A small audio embedding model, trained from scratch: batches of 128, 67.8 epochs.
Rows from expert 0 of block 9, named by matrix and row number. Rows with one number belong to one neuron. Each number is 128 + 24 x the weight over the matrix's rms, rounded and kept within 0 to 255. All counts start at 0.
# gate: expert gate (model.blocks.9.mlp.gate, 4x96x384), inputs 128-191
# up: expert up (model.blocks.9.mlp.up, 4x96x384), inputs 128-191
# down: expert down (model.blocks.9.mlp.down, 4x384x96, transposed), outputs 128-191
gate.4 [148 161 130  78 108  90 142 174 135 139 104 103 120 147  89 188  55 147 121 156 142 139 112 133 128 123 137 121 104 169  98 154  86 122 142 141 101 141 146 140  69 142 148  93 152 133 137 109 118  70  79 115 123 120 166 144 124 155 117 138 169 172 132 150]
up.4 [126  93 132 141  73 131 120  89 139 104 174 130 146  98 177  53 132 127 100  95 132 135 110 105 154 116 171 119 141  95 130 107 137 135 195 132 110 114 110 132 115 170 117 119 106 148 133 180 123 170 132 133 109 190  98  92 156 120 162 125  74  86 124 122]
down.4 [144 150 132 152  93 102 128 153 104 159 139 126 171  95 103  97 142 143 136  74  93 119 160 115 115 113 174 136 112 123  61 114  99 148 124 138 127  92 159 137 138 171 141 135 143 111 101 139 103 173 166 143 109 185 126 143  93 166 124 134 118  68 116 127]
gate.5 [171 139 130 117  97 105 126 122 114 120 109 112 151 131 146 116 125 165 115 123  95 130 136 135 121 124 144 145 143 128 119 135 130 127 111 123 111 144  98 103 137 150 142 131 121  99 134 160 157 144 115 137 138  83 139 166 118 110 146 115 126  87 143 124]
up.5 [143 131 129 124 109 118 125 134 135 128 114 116 114 122 123 120  98 117 124 152 132 110 133  96 132 132 111 123 143 153 123 119 170 138 142  94  94 133 125 129 144 127 138 127 142 157 121 124 123 140 159 116 116 122 111 151 116 147 145 141 124 167 138 139]
down.5 [136 131 144 135 161 103 127 138 138 128 169 132 124 108 130 144 138 143 143 140 153 139 153 127 142 116 137 134 160 142 109 130 134 159 121 153 111 166 132 122 151 131 118 112 116 141 172 115 130 131 156 116 183 102 114 121 117 126 138 143 134 136 102 138]
gate.6 [124 145 140 137 124  97 148 130 111 125 126 108 131 128 131 128 152 127 138 141 122 117 140 120 117 106 138 152 127 155 133 138 106 130 112 155 116 111 125 134 123  89 135 161 122 154 141 138 123 120 121 131 106 131 141 121 145 148 105 130 113  89 127 143]
up.6 [119 146 136 156 112 124 129 159 140 132 113 134 128 150 149 119 120 111 146 133 137 125 130 136 140 114 128 152 124 149  97 137 127 119 115 128 120 102 138 136 128 102 120 143 109 158 129 108 127 119 116 143 136 130 134 105  94 152 119 128 129 116 145 130]
down.6 [ 96 125 126 134 135 149 151 124 136 122 108 130 140 140 128 130  97 118 124 143 137 107 144 115 128 126 118 122 123 117 108 115 119 145 158 113 142 119 122 143 113 154 151 126 141  97 183 123 129 135  95 128 124  97 106 114 125 124 123 126 140 152 126 109]
gate.7 [121 129 126 157 123 108 139 151 144 139 115 100  81 106 158 173 134 134 136 124 126  57 135 117 123 111 133  94 117 135 107 130 139 121 121 149 127 117 158  93 108 143 165 118  97 111  84 113 142 140 118 115 150  96 127 135 128 133 125 135 109 176 135 118]
up.7 [120 114 133 156 109 117 107 106 111 134 159 128 170 133 108 144 120 131  91 123 102 181 123 133 136 130 126 144 145 124 132  94 117 129 154 119 143 139  96 106 126  91  95 116 131 106 129 138 146 138 102 160 105 183 138 114 154 121 157 148 177 113 138 112]
down.7 [161 123 153 156 121 112 173 143 142 161 103 199 144 126 125 136 110  86 131 174 190 120 184 115 149 141 132 136  87 129 143 120 152 139 144 156 166 116 116 134  47  97 132 124 105 131 114 133 123 122  92 155 139 143 149 109 120 135 107 133 124 137 154 128]
gate.8 [120 173 140 110 144  73  66 136  95 113 182 137 128 170  61 175  97  73 134 126 135 107 161 121 177 101 165 158 120 114 124 162 109 124  95 102 171 101 156 100  90 142 179 148 188 162 136 180 154 141 160  99 171 152  53 178 130 110 135  79 106 101 167 108]
up.8 [108 159 123 122  44 105 106 140 143  94 142 123  84 228 130 116 112 126 141 114 155  61 144 129 122 149 194 136  78 115 145 185 122 118 144  93 181  94 162  96 171 140 147 102 130 135 126 131 155 144 162 158 158 207  87 130 139  88 118 101  79  77 164 117]
down.8 [132 152  84 129 126 110 156 131 129 103 129 143 121 124 130  92 156 122 108   0 100 138 189 145 123 141 120 124 119  76 142  99 128 136 178 142 114 173  96 102 180 127 105 105 138 104  92 132 124 132 118 110 116 170 154 167 110  68 142  98 131 110 160 118]
gate.9 [119 142 122 143  78 162 118 170 127 121 131 126 101  97 118 231 133 135 102  96 122 129 101 177 103 135 122  94 117 101 180  80 112  74 186 150 156 114 132 111 128  58 123 150 112  73 147 183 207 162 192 100 103 211 167 138  92 181 132 136 121  78  89 131]
up.9 [141  99 168 116 159 107 146 130 116 151  78 110 134 214 148  39 112 121 216 170 112 129 156  91 167 128 147 171 168 121 123 163 156 126  48  63 194 131 124 118  99 207 131 120 107 173 120  66  87 104  38 131 142  47  61 113 100 111 107 120 180 194 187 147]
down.9 [145 104 158 121 110 115 157 126  88  92 119 154 121 123 147 119 125 151 164 150 101 126  94 126 122 156 165 158 105  95 123  91 112 236 104 124 112 183 136 182 244 148  79  82 107 110 148 110 167 134 112 135 145  72 172  86 174 149 113 104 101 220 144 168]
gate.10 [118 102  98 124 150 125 155 105 157 129 132 122 124 122 140 135 146 135 152 108 118 114 118 109 144 139 131 115 113 136 134 166 130 133 153 130 175 125 150 153 114 113 118 130 154 136 153 144 131 131  97 115 127 162 138 131 119 100 163 128 122 120 127 113]
up.10 [153 115  93 136 114 133 136 130 108 139 151 110 149 117 134 139 134 126 144 142 136 155 116 141 140 130 126 127 145 133 101 157 144 127 137 125 138 114 132 110 129 131 128 112  93 128 125 113 144 120 134 144 119 131 144 128 114 110 150 112 116 108 145 109]
down.10 [141 117 127 127  99 129 111 157 132 131 155 165 137 107 140 130 119 120 116 156 126 108 147 141 114 141  84 147 122 152 125 129 150 130 143 143 136 127 159 159 158 167 118 155 139 147 128 111 111 110 111 106 112 152 145  99 128 144 121 114 136 175 133 122]
gate.11 [119 119 139 129 135 128 143 126 146 145 135 104 150 140 141 141 124 146 150 126 119 131 139 132 130 130 137 124 152 138 120 125 119 131 138 136 138 135 107 137 127 137 121 140 118 130 119  99 124 127 169 131 129 114 124 113 120 113 102 147 143 112 144 125]
up.11 [107 103 135 116 112 114 140 144 109 153 143 135 129 163 116 122 150 148 129 118 137 134 142 132 156 119 131 149 115 121 126 129 130 133 156 143  86 106 156 149  99 128 104 148 125 157 124 139 113 150 139 126 128 127 124 127 119 154 150 121 141 134 123 156]
down.11 [129 140  95 152 154  98 100 133 133 134 140 133 111 153 142 111 146 123 102 125 108 109  96 109 128 142 110 134 121 127 115 114 136 105 149 132 101 141 150 113 130 111  93 142  99 144 121 155 140 146  97 134 116 127 114 136 140 131 133 109 130 125 115 143]
gate.12 [109 155 125 135 142 126 173 117 159 107 166 180 174 149 140 123 167 113 150 106 113 167 129 165 107 104 173 148  81 134 126 105 140 160 152 165 159 151  76 144  95 117 197 140 130 195 114 130 150  96 152 153 108 155 165 160 111 157 152 173 150 130 115 123]
up.12 [164 105 149 131 101 108 108 100  82 144  95 112  88 113  88 138  84 160 136 140 148 135 113  90 169 119 100 127 202 138 110 115 130 100 138 113 113 127 176 119 124 147  82 144 145 119 125 133 143 135 104 104 127 121 113 127 154 146 135 115 105 160 161 110]
down.12 [127 122 112  75 117  91 125 145 149 134  81 117 117  96 139 157 151 100 160 186  98  92  75 180  80 126 193 119 145 130 102 111 128 156 110 146 118 112 131 123 144 128 105 196 108  94 118 135 146 106 140 140 123 150 114 125 119 108 109 107 104  99 124  98]
gate.13 [140 103 155 147 149 145 121 135 126 120 130 113 110 116 122 100 115 131 122 134 118 114 128 142 139 123 139 121 127 144 122 102 131 118  92 120 112 119 145 132 150 131 153 111 126 155 123 113 145 119 138  91 109  88 139 138 148 146 126 123 121 132 140 136]
up.13 [112 110 124 108 116 146 132  88 134 123 128 167 125 117 139 151 108 160 116 152 122 114 147 156 134 126 152 112 118 126 114 130 109 112 130 130 151 111 116 141 143 118 117 122 126 111 118 152 121 134 119 145 137 108 125 135 128 137 101 123  97  92 119 123]
down.13 [135 134 117 131  98 146 136 154 170 137 174 134 128 126 121 107 137 125 126  84 133 148 114 126 128 144 151 119 127 129 105 116 113 126 121 112 129 134 118 131 140  74 137 105 104 119 113 125 139 116 100 109 138 119 130 125 127 103  99 129 145 130 123 118]
gate.14 [ 95 134 146  89 110 165  96 160 135 129  87 186 164  75  98 185 150  77 124  59 128 176 138 183 180 125 116 120 122 161 155 153 133  95 200 132 115 150  99 116 136 170 133 146 158 206  98 115  96  88 122 180 114 121  94  92  70 159 152 171 133  84 141  97]
up.14 [ 92 119 167 107  99 139 116 154 116 121  83 167 166  79  95 194 148  93 133  80 124 137 151 202 214 145 117 118 119 151 150 171 141  92 213 155 126 129  91 119 147 169 131 152 179 224 116 138  97  92 120 179 150 142  94 102  95 160 118 167 144  95 115  98]
down.14 [104 123 140 124 113  62  89 152 139 127 175 132  98 129 108 152  78 159 128 240 120 142  97  86 115 134 124 147 127 144 167 129 150  99 115 111 143  90 142 112   1 140  56 146 145 111 110 114 127 132 156  46  53  69  96 106 172  58  89  71 140  77  47 125]
gate.15 [119 125 182 115 112 141 131 127 113 116 145 135 134 129 141 116  96  94 126 101 156 110 163 107 140  97  92 139 149 111 138 147 171  98 146 150 134 120 166 117  89 155 138 165 101 139 131 114 113 155 179 136 131 132 125 118 114 134 111 120 156 105 104 128]
up.15 [127 127 148 147 132 143 123 112 128 116 164 107 132 113 114 123 155 115 108  91 162 146 157 125 123  96 108 110 147 126 124 179 137 121 149 152 151 118 133 152 159 151 137 145 106  87 134 146 142 150 134 137 143 110 131 115 124 150 161  89 140 119 117 124]
down.15 [146 114 119 140 118 105 113 104 133 141 133 122 116 144 135 113 128  92 128 122 158 120 109 134 116 113 137 143 124 136 109 120 147 124 148 128 145 116 114 107 162 143 113  87 114 143 121 126 128 100 123 135 124 130 125 119 113  94 109  84  96 149 146 161]
gate.16 [132 127 146 154 127 174 104 100 104 120 126 121 123 104 123 113 170 164 136 142 119 104 120 120 121 118 155 116 151 136 133 133 139 146  74 135 107 121 140 132 130 135 117 119 111 132 139 113 111 155 114 140 115 163 128 129 140 132 119 138 113 131 119 142]
up.16 [124  96 113 148 148 120 142 108 102 128  92 136 132 110 135 132 152 137 141 125 113 136 118 117 108 117 116 128 121 142 101 124 140 131 153 131 140 122 115 129 117 152 109 159 116 115 133 118 116 121  99 114 129 144  90 113 159 132  96 118 164 120 125 141]
down.16 [114 129 112 100 101 160 115 169 122 114 130 124 137 130 135 131 119 104 127 137 123 125 130 128  99 115 132 124 143 116 120 107 135 128 117 124 130 123 132 139 132 132 130 131 115 183 127 137  91 126 114 129 130 112 157 123 105 113 142 126 132 110 119 139]
gate.17 [122 122 151 140 134 160 146 116 153 101 130 105 116 105  96 167 149 109 113 122 143 138 109 115 125 143 125 140 127 139 137 123 151 156 150 117 151 102 111 137 114 153 107 160 142 159 116 134 132 159  78 187 118 108 125 131 124 112 108 137 147 136 136 110]
up.17 [126 127 114 143 153 110 141 156 119 126 130  89 144 112 103 117 135 134 117 146 117 110 132 145 119 116  86 108 157 119 138 142 102 119 131 129 101 120 148 124 111 105 149 117 122  90 126 123 155  79 142  74 112 139 122 123 126 142  78 125  89  89 147 138]
down.17 [ 87 133 111  94 117 104 116  92 130 138 133 115 159 156 133 117 126 151 147 143 143 115 126 119 103 128 143 116 124 108 146 164 118  96 111 119 139 127 146 136 148 141 155 133 167 104 135 116 151 152 166 104 141 156 158 186 109 106 130 111 143  98 144 146]
gate.18 [113 123 152 117  87 175 123 171 115 158 111 147 108 101 121 137 160 123  91 133 146 132 118 152  99 124 115 143 148 120 146 142 144 116 128  93 141 125 113 146 152 144 117  99 104 103 109 127  99 135 132 129 134 168  99 127 131 124 145 116 126 128 176 141]
up.18 [121 129 121 106 118 172 143 188  97 138 110  79 122  93  94 158 114 116 118 165 120  86 161 141 144 104 131 114  96 123 156 136 104 121 108  72 109 148 112 111 177 118 158 128 123  82 141 168  99 130 132 141 158 124 109 119 131 137 133 106 125 171 145 135]
down.18 [ 96 107 114 137 133 117 162 137 128 156 152 116 125 153 115 119 134 153 124 106 121 126 140 118  87 122 173 148 130 142  91 141 105 124 163 105 116 135 127  95  98 139 131 144 147 170 140 136 106 119 134 120 126 123 110  82 118 122 107 159 117  97 139  99]
gate.19 [113 122 130 122 144 106 147 106 124 138 153 130 112 154 127 111 119 143 110 137 124 146 125 133 102 138 118 117 121 135 136 137 110 138 157 114 126 110 123 147 104 147 145 113 132 155 134 102 129 120 112  92 141 131 150 134 125 124 127 149 103 108 119 128]
up.19 [124 146 122 132 109 164 113  82 135 123  94 148 118 110 129 135 141 133 125 124 129 131 139 113 151 135 136 155 134 122 132  74 135 136 119 121 130 142 152  99 119  94 106 126 146 143 125 127 136 138 144 104 102 125 103 135 152 138  97 132 137 145 138 133]
down.19 [104 128 118 152 169 123 169 144  86 139 131 131 116 128 144 129 129 112 114 120 118 130 128 138 143 136 149 147 120 125 142 142 154 173 126 140 133 120 106 124 140 119 127 109 101 148 130 120 106 107 124 149 112 143 164 100 146 162 141 108 124 118 136 137]
gate.20 [101 150  91 114 131 122 126 148 129 130 133 128 113 141 143 143 131 159 119  88 131 120 149 142 145 131 132 149 134 139 111 127 117 149 147 137 110 133 121 129 121  76 109 143 154 120 123 131 112 141 113  95 110 133 109 123 103 138 153 133 119 110 130 121]
up.20 [132 128 134 121 121 148 125  78 116 135 124 139 138 118 136 132 119 141 117 124  97 120 137 127 104 151 147 118 132  93 121 121 129 104 154 119 118  90 138 149 117 126 155 131 151 145 126 137 129 123 140 122 141 121 148 132 155 162 120  95 128 132 117 111]
down.20 [154 134 125 151 136 136 118 124 113 142 126 138 109 102 127 133 160 129 127 109 139 132 151 125 127 132 144 137 131  94 105 129 158 143 153 156 116 150 143  87 129 140 101 112 136 134 149 117 116 141 101 135 148 119 110 137 142 120 121 145 107 129 136 159]