A small audio embedding model, trained from scratch: patch size [4, 4].
Rows from block 6 of a small audio embedding model, named by matrix and row number. Rows with one number belong to one neuron. Each number is 500 + 40 x the weight over its row's rms, rounded and kept within 0 to 999. All counts start at 0. Numbers have three digits each.
After each neuron's rows are labels from the 100 clips, of 14976, where the neuron reaches its largest size: "strongest on" is what is common among them. Only what is clearly more common there than usual is listed. The data: synthesized solo parts of chorales (CocoChorales). In brackets: how many of the 100, against the usual share in percent.
# gate: MLP gate (model.blocks.6.mlp.gate.weight, 384x192), inputs 0-95
# fc1: MLP up (model.blocks.6.mlp.fc1.weight, 384x192), inputs 0-95
# fc2: MLP down (model.blocks.6.mlp.fc2.weight, 192x384, transposed), outputs 0-95

gate.350:470529648537447515577550573471565482526444532486572462475477412518447516499486509488521462472544527426518525478569512463565486491525501454485528482560524554553428489506440459461503567568465486491524512517477522453523427510501498546484522523513503475490502482478549486495512542481525508512
fc1.350:512548463525472468471492606569572471457461595450501518607425504549514557482527566544541514455510549504452538481530486454468509455504573510493468429546528472500451498522491491565532538437501518504441495512487536525535559522496474482420440516502487476455499521473481545547478613470469546548
fc2.350:516515533457468504490495495527482455563432543414550530540536567506551512508474511522481473471553538456514476503487464538457510427491498585493476506523519458498493422484497473530373624461537563510500457537526535470437476462505467485501441477458534547534528475539470496514482502487467470397
strongest on: note B3 (46 vs 9.4); bassoon (45 vs 8.3); note D5 (41 vs 8.3); horn (29 vs 6.9)

gate.244:536446524514397462490468461561453518550448467502427476489511446530558483496465520452572490456489457532449505507561463502577483545506461482439565398494530486476488544482532547540469491544448434493458522479460427519432434468432480455473519457544542463573469573483504533475524507505549534507
fc1.244:483439484447506446471543468486541456460463492495443518502539542453560484487453476459563489464491532570520540464576395484504467538504503529481569463476507469454469482558533548530424502521466563517444479516519533531545502475508506493537547437541488501483526554505514597517535504535581605556
fc2.244:513411512469498550483485541406546494491487503506562541533539520515533558504536518559511564546531434521460538541564566513471522493455519516492501514554468525445540537501568541473525519489495440472492407420478555497523510512476448476523502514534483520508432483536536589545552452503451495542
strongest on: note B3 (39 vs 9.4); bassoon (38 vs 8.3); violin (37 vs 13.9)

gate.182:505463493476436431526484478515475519480540487474478524418590473466508520555536531565489501510456483496574528462524485396558437419502507512524473454437528496537457447494502494436559563457454555472505463471447428543491523514520533541512504545521457392526492530533475467534558476515518536563
fc1.182:449401489503417522513476417476497482419555464472529467515574506539490506482497517477489487479425491523456534452487462511480550423544570438431466508505539515481462462494505504433561585541456463470521530538475499542539520522531538504523467469551496480479472528530452497464435500456470452535
fc2.182:533512509509510515557514502487472482479568491457507503532504552529545444536450514555436496474631466425503593472480533471485446550528470553439453472565478475471533500540501464598541486497532534432495531445568489546443541523522445441497531460529497476528499559486463622508452472482514470524
strongest on: note B3 (36 vs 9.4); note A3 (27 vs 8.4)

gate.357:562470414492453469473487465546504579457547549515500579500434493512474491510442489516533438493525479524586595496528563532558508454549479484548533523446493442538531526473514445446472460423474517539523505488488479533477445533538468423526473513451536512485416469483487478516545505602427544456
fc1.357:485470470499544495546523430505499540520558596499505580509438472512439454558486489547503509451510492516514459509542499518527498482567498520515489446510460537503515519498591497438469496490551519461433501512439482551473498433511471440572500456535508533445473450566460528501456433522500560446
fc2.357:458541511513442425469447555444487458548514502501538480593466518438480558547471505519528504517512529487467495537531556519487498510502404488478568557557536499505471424490553530482446558565540526461470558574399558575510468534499576531474469475544538562425476467563490462501487460441527424513
strongest on: trumpet (91 vs 8.2); note F#5 (46 vs 7.3); note G5 (37 vs 6.5); note F5 (37 vs 8.4)

gate.237:484476400486516476469489497427529501439452515511499431451544446559490469530570438576589472528529511513553461474497538463558475510511527494485523452564487545519516508487533467551532438502571498520516488538515483532528493496511523526525488519445508399452544563482447511397496529495525495520
fc1.237:490436498512458460551535501506465450562532461483500493547425563455515553417499557423470488435446503476493556548458488486415531579512476496482489563400478515472497431500513560478511557509459510498571523466510538473503479512520511474504502507598541557540447397453555483525479493491573462478
fc2.237:480485511492482527482470555507523469470482527538545494498538429552515513476499499469502510480517531475513576495472531501522518472525544503479457507512530497490472463500479477425461484520563511523500525423544561492516490516549496504493564494502554505505523537470568543455458463526436452500
strongest on: note B3 (89 vs 9.4); bassoon (84 vs 8.3); note A3 (37 vs 8.4)

gate.313:444521518451537561533469513520531476474457458454518539483468485447527492570469563484473459419562501538544489485466466485524525490536563405436551530537453557564488408479555476524504472434465499520508458527508483547461529487451498467520507522438531405455517555524506493434519487503499494630
fc1.313:614543494561531480401504494446498475411559517498444449571563527474558411495530465497441495489530477507490527556545595482540509476488467594482568501457527474509469547531447494481482453481510497489477503475565510443501477514486565470468501429509515538473500557543485446535508502504483467496
fc2.313:499596528456498468493513505498538482494573542446504545432497485469559600540448517505496520509569532500587504565542448522537485514573488507416470509474450486476613495473459546510467464543516538522489613528469525508536546495525506464455572454435486495543480461514530534480500457572486512465
strongest on: note F5 (47 vs 8.4); trumpet (28 vs 8.2); note D#5 (27 vs 8.9)

gate.10:457487442491499478501473533588516491488599602502440466521458468516512524559527534465467526468491513466452516489439469430460559494550556535467463472553458525467507541439476502541436515507440507465495539485499472445537517502589533541519486383408513486483528502498472520565377434489516563520
fc1.10:468551479548527474441429518486543507585467490462505501492520466502536543517508490500520459491526541478535448490417468517489526540545472421533543496460441506548572514417517470471473525444485556470528549490542499451538446536434528505446475462497484483438560379541517435550518565459534531577
fc2.10:490486536482540503568520534484502496545543449497480468510548488452524552443530530562469457483413500565489455527530524503363487501514430576550502549467549465451520541506518456491503430507541557492399460483492528523525492483497440504498541517444495462496519589472504482564413528449492483490
strongest on: note B3 (44 vs 9.4); tuba (43 vs 8.6)

gate.279:504517394500458495476473497545519496500470523545592416475462509470531523518568546461527451518488499513544499552487536502465482490478513468508608533560395502466465562528475519509451488572499501529497457400498522527499490546549463523494490512482477486578531488544467559547532531572532512491
fc1.279:462566538443544529567473468501509503500522440484436574471513584526486512497461507537472531488529499503483540488480449566533455470448511511502440492402568474497513529456461455480523542475437484467478527536536486430493511438484439499534500452447527516492509446564540483539504495493509435462
fc2.279:569488436538508508498535568562515508503418528523530486448531448509531567455494448450481493448430548519487554523484497453516521514532496491522466542520510462512508488443452513510538512481477511528468474482496453473542498411460514424504526501477461621478502477468487519529498459443475496457
strongest on: note D#4 (44 vs 11); trombone (33 vs 7.1); note E5 (29 vs 7.6); note C#4 (29 vs 11.8)

gate.24:518465516456438580511441515559490528549557564502543478442512506489457527458477496562503499564490575532575525483439492503493513551515450460502493525480437485438502495479489455406451487468519446477513478425473499529464467521395464602509471558509520446559490461500530527448534478510475463541
fc1.24:510593470517492464475506491526497480486526506510466493557511465574492483562483472460495412478472433473476574420527535515481465478453552507463499523476559525516529591446530525541566463509519472506485527515464567500545511425573527423462558496472497536409585511405494509584470523528466487467
fc2.24:505487480484519573524476573532528522504505493526469469479518548514435532530547551523555477552541504502465540508484477442421481499541494542467577507466475521511498483457473487558502510533484482523519537515477484572508493542522478482511475436487537513502527534474535468499573508491492420508
strongest on: note F5 (50 vs 8.4); trumpet (41 vs 8.2)

gate.380:486500515478518467538467500529425483481505453527505526532564521558555482582468528533502488477561504471431519515473511475535457555466453573483423547548540433513598561524461456485557503566452459566480472516470508498483489472480511499410493536565536487519491490459484524566447549560467538512
fc1.380:530420490475487439456552528442539520483501486510492513534486447530493461505548568526482494501505543550484535539530484549500524502536511457530574532509497515455426522491498530486505473455567521442540541528566477488507541458514439452456455553487497552407521424454497487484498451469518482471
fc2.380:497518485461475432457502528556483525434521480476397544492515604501515464521545577534489480448469535436480426422488543501537466484516518569526503564516455510512492473450463584420468535545490496506502465484564454461491515532486457469538539511505517470513485513572454420507475454522492497494
strongest on: note D#4 (79 vs 11); trombone (77 vs 7.1)

gate.157:504523538539546558481507489537479501545402531506533455521496507508484461513546516544527466554516470466523455516428461564523526512489508465532520477456561481482573458522507488396507589482525410528512541470587505482516498468579489511492542495566448481501555479432493549470489478532452574483
fc1.157:558573529466500509537422474508620524574482440498529486414504513510490512510535440444514501475525480482467469514520470497508434520535494537526501481499477500502486451487439540513427514523540529469549532524474464561533450496517524563464488475471547501593508588568529409491454596463525564525
fc2.157:506535509517480528548516484537533534593410448462545517463503465463494508551530543466454532503538462583560564507440517465508448470474497474501492534521488474529536495546549547427452527492492502472416522483511464471520512476453509536517518502495457415486516528494484472481422516478548582465
strongest on: trumpet (81 vs 8.2); note F5 (42 vs 8.4); note E5 (35 vs 7.6); note G5 (30 vs 6.5)

gate.161:550487507467503458503475484491520534570429493498455529528465500446503486444458483541492504576428524554556539493478517560482574478496463480488533483467484475492510515514512542392609461504428485522476507491479524544535492442490462556529500400448417515487523519442484582496531543488497524492
fc1.161:465578489555445547552472474457495523485502418507492476479486483510473518497502498503523493464598479543544497622502560462498546487521495457501452495457544425435449572515506517550474561437477495531493469468515455493466480544538513388548515511463466547518479516543505489552460580497510470569
fc2.161:479487552504511521481492445431498543529508451469495523542455528584496419467552484513437453505544579463456556501521500481549497397456501533490525467522465509481475588450536508519533550563520491502491494473513407463517469505495583540496433471505483503439506474480499535497447515525484443553
strongest on: trumpet (98 vs 8.2); note G5 (57 vs 6.5); note F5 (33 vs 8.4); note G#5 (28 vs 3.9)

gate.297:507516388545477555498448484507507445536448551442462497477464460463493447528474519517529434523579515520524474512540529547533515510507552497493543452518475529486420544504491471508469464504477532471435513508516426401543500515506538480412472494460419492509493561529496457529450503538465538499
fc1.297:499519569488483464489591482530516517460497607562489547539492528568550502498538502472511516487489463520518531396497487544481485519585531527442487432477524457488449514436471508542503502485459495579530536562515539512486465493481491485553487526488475493521500512463462570516493502476446555530
fc2.297:502538513551478467536466511456483453465503526563555485509483469486484514460520559506545494481522574530582471523564520483570509527469522469476490521473458507540529493479502505512534563482465462493510542477544524429529503449500517500544445468581550452548552471503509548444521468459521571460
strongest on: note F5 (35 vs 8.4); trumpet (34 vs 8.2); note C4 (31 vs 10.8)

gate.261:468454441456449467481526480529506508537540563503516548501429438590507509489516512454529529550472490524483536518520501554431570423513546492503580520505460529600485471477454513552513474560530505546559449586534513513531490538557490571476499458507477454531533548465491538545449569557493508570
fc1.261:529473415474568506556470395521513523521480565528497484524459499428505510453485428516518492517547504484483548445455492537481513389490480462548587523463497536461465554511428465519465477468497483460437474556592519563447506501475495568488497495542507455554530533472495479489427515499449514471
fc2.261:531481481567549619508503466472494465434468552459514454490504521485480511477464543529446496520483507549493517574521507532519603574508478489503541511519442465557480423520549528470559505472478338514492523469517461523474535482512514496457498515457523489511489583512550552436530509480543461491
strongest on: trumpet (99 vs 8.2); note G5 (61 vs 6.5); note G#5 (40 vs 3.9); note A5 (34 vs 2.2)

gate.103:487490534558496486588480474469537453514425535551443531570516467454455500460512516546519501520538487531522506518596512543502503530552466514406564440440519541452482469444551613544435530436508536553493392507433496490504539492501471536422577581523449520500501463505485493490512508508533515540
fc1.103:506555597495510469473497559456496501522519440505533434573482474467467510474519393651563449445519486429552482471503529496471488456522461518470509551521466490416534590506475478481505503574455386471507579491492496418437488453479444495509479517506611484506507421490555529533470502480483475468
fc2.103:531506529523531591490481554503532436467530461473544510445440465412494466560485496533563468504459499472479488461490486535462512468483504506497468512450537475491481566475505454519518499577553545558508580416478567465495517456516474488422527554430494459572478493532487508461539467558543526496
strongest on: trumpet (50 vs 8.2); note F5 (38 vs 8.4); note D5 (27 vs 8.3)

gate.184:510527454522503549464481484509509514507490487481540462501517529450500416512476368505517590482544531438576523536468486526577567435520496544521486429455507466483539473499444503473468482508476582514480483474456496618515475534433476523516474451500516470505540478525516479579508474478539475475
fc1.184:522525485470460558492487410514513529501502501453536512466468408547505542487496548547478583510497512481541493487542512548508494541487529482577514383538514490548470502485486525554519548568460598546498505472436493522484530480504528459470483532440564505473531459503529478564574538452493521443
fc2.184:540540480527474569526513497491520491526532503499504469526567540390468466430479557478576512528470531455465557530491506537502524592467493459503486482450597407516480562461484419563434434475516525440592590547539525502470545519523502527520498567424452534469515458509467404466536514570483493484
strongest on: trumpet (53 vs 8.2); note G5 (27 vs 6.5); note F5 (26 vs 8.4)

gate.95:558564414462525476423509512482460532438454429522504451468550490461473540505471540436509498506482502498480525552454509520524515499513583530461476438510502539518459514464543507459506481449506443504481479477484495530577532406530460528498470503501512491499560467549526493458526482531491600487
fc1.95:472517434534427444463485469529518487485528534484530485511437590477556495475488536492511490540460489507482494501493478528428529529504466549525476458454560587486475478532513464504587585474456493491557512460528541548509568510514501558506468527454446495505444525500455434478529490549514500421
fc2.95:525488479476523523501480507551418517506531567469499493463523551472524447490491445539425553575439490437469423547489480522480499439507528516436540557485505535506479424435455500481527533528486481540470483524456549501500410469497554519442464431476472472470506504491552495492518498493509532467
strongest on: note F5 (35 vs 8.4)

gate.347:440510415498446472416492490457533520485511517485516655555500464509449491531551501458517521458560510503441469555559444570532456542487512473443539397514463501485530513554479497490499460497467501483479465530439507526560472490522514465413480471424519493499460531503524534442513480492503509503
fc1.347:484453497535481470391517482465500531472561524549461540531499552538532511544570507512501492457446459463496539489492556517505540447481487501477544544486528465465489565518525532436504460594568533494534543471494555539483467488491424512495499527450454455494473521516464431507481409481471529449
fc2.347:525562536494484477484443585556481503506492498546545442438502467539481560496493468549551464512519532546498461553527444504490424524467491472614474473490533461540581451482500507488516504534453414428533557468482558539582567489430496545454423451483515570496457473464537547469503457500418548538
strongest on: note F5 (28 vs 8.4); flute (26 vs 8.3); note F#5 (25 vs 7.3)

gate.209:494457558520532503478490493565452467514544490510464499454491511468497473546483521523560474464478538482519487456578492488497461539534446493530420463588510473551582435466511485437534500492503505519482492446505534524567474460510492535459518563479463466564491477490501538499516505546516530557
fc1.209:496486529510552451494494576427539492466497513475486583526562536532516543476457510465465502452535456528467524563579520534458453483505483574494492545467445477518470552495531453447483544573492477493500507555552545502484551438478443470509517495516472519423490521484496519515496546480472610479
fc2.209:450480483547500535526515540452532492563475529565489478562486496511554434505502496598459498491489509489547524515448505458449514514504476503471495496483471502461572483537521520546480495567544458557555522497487519475482493530460497524476526465521509560556418479487358501538471559480487530424
strongest on: note F5 (52 vs 8.4); trumpet (39 vs 8.2); tuba (27 vs 8.6)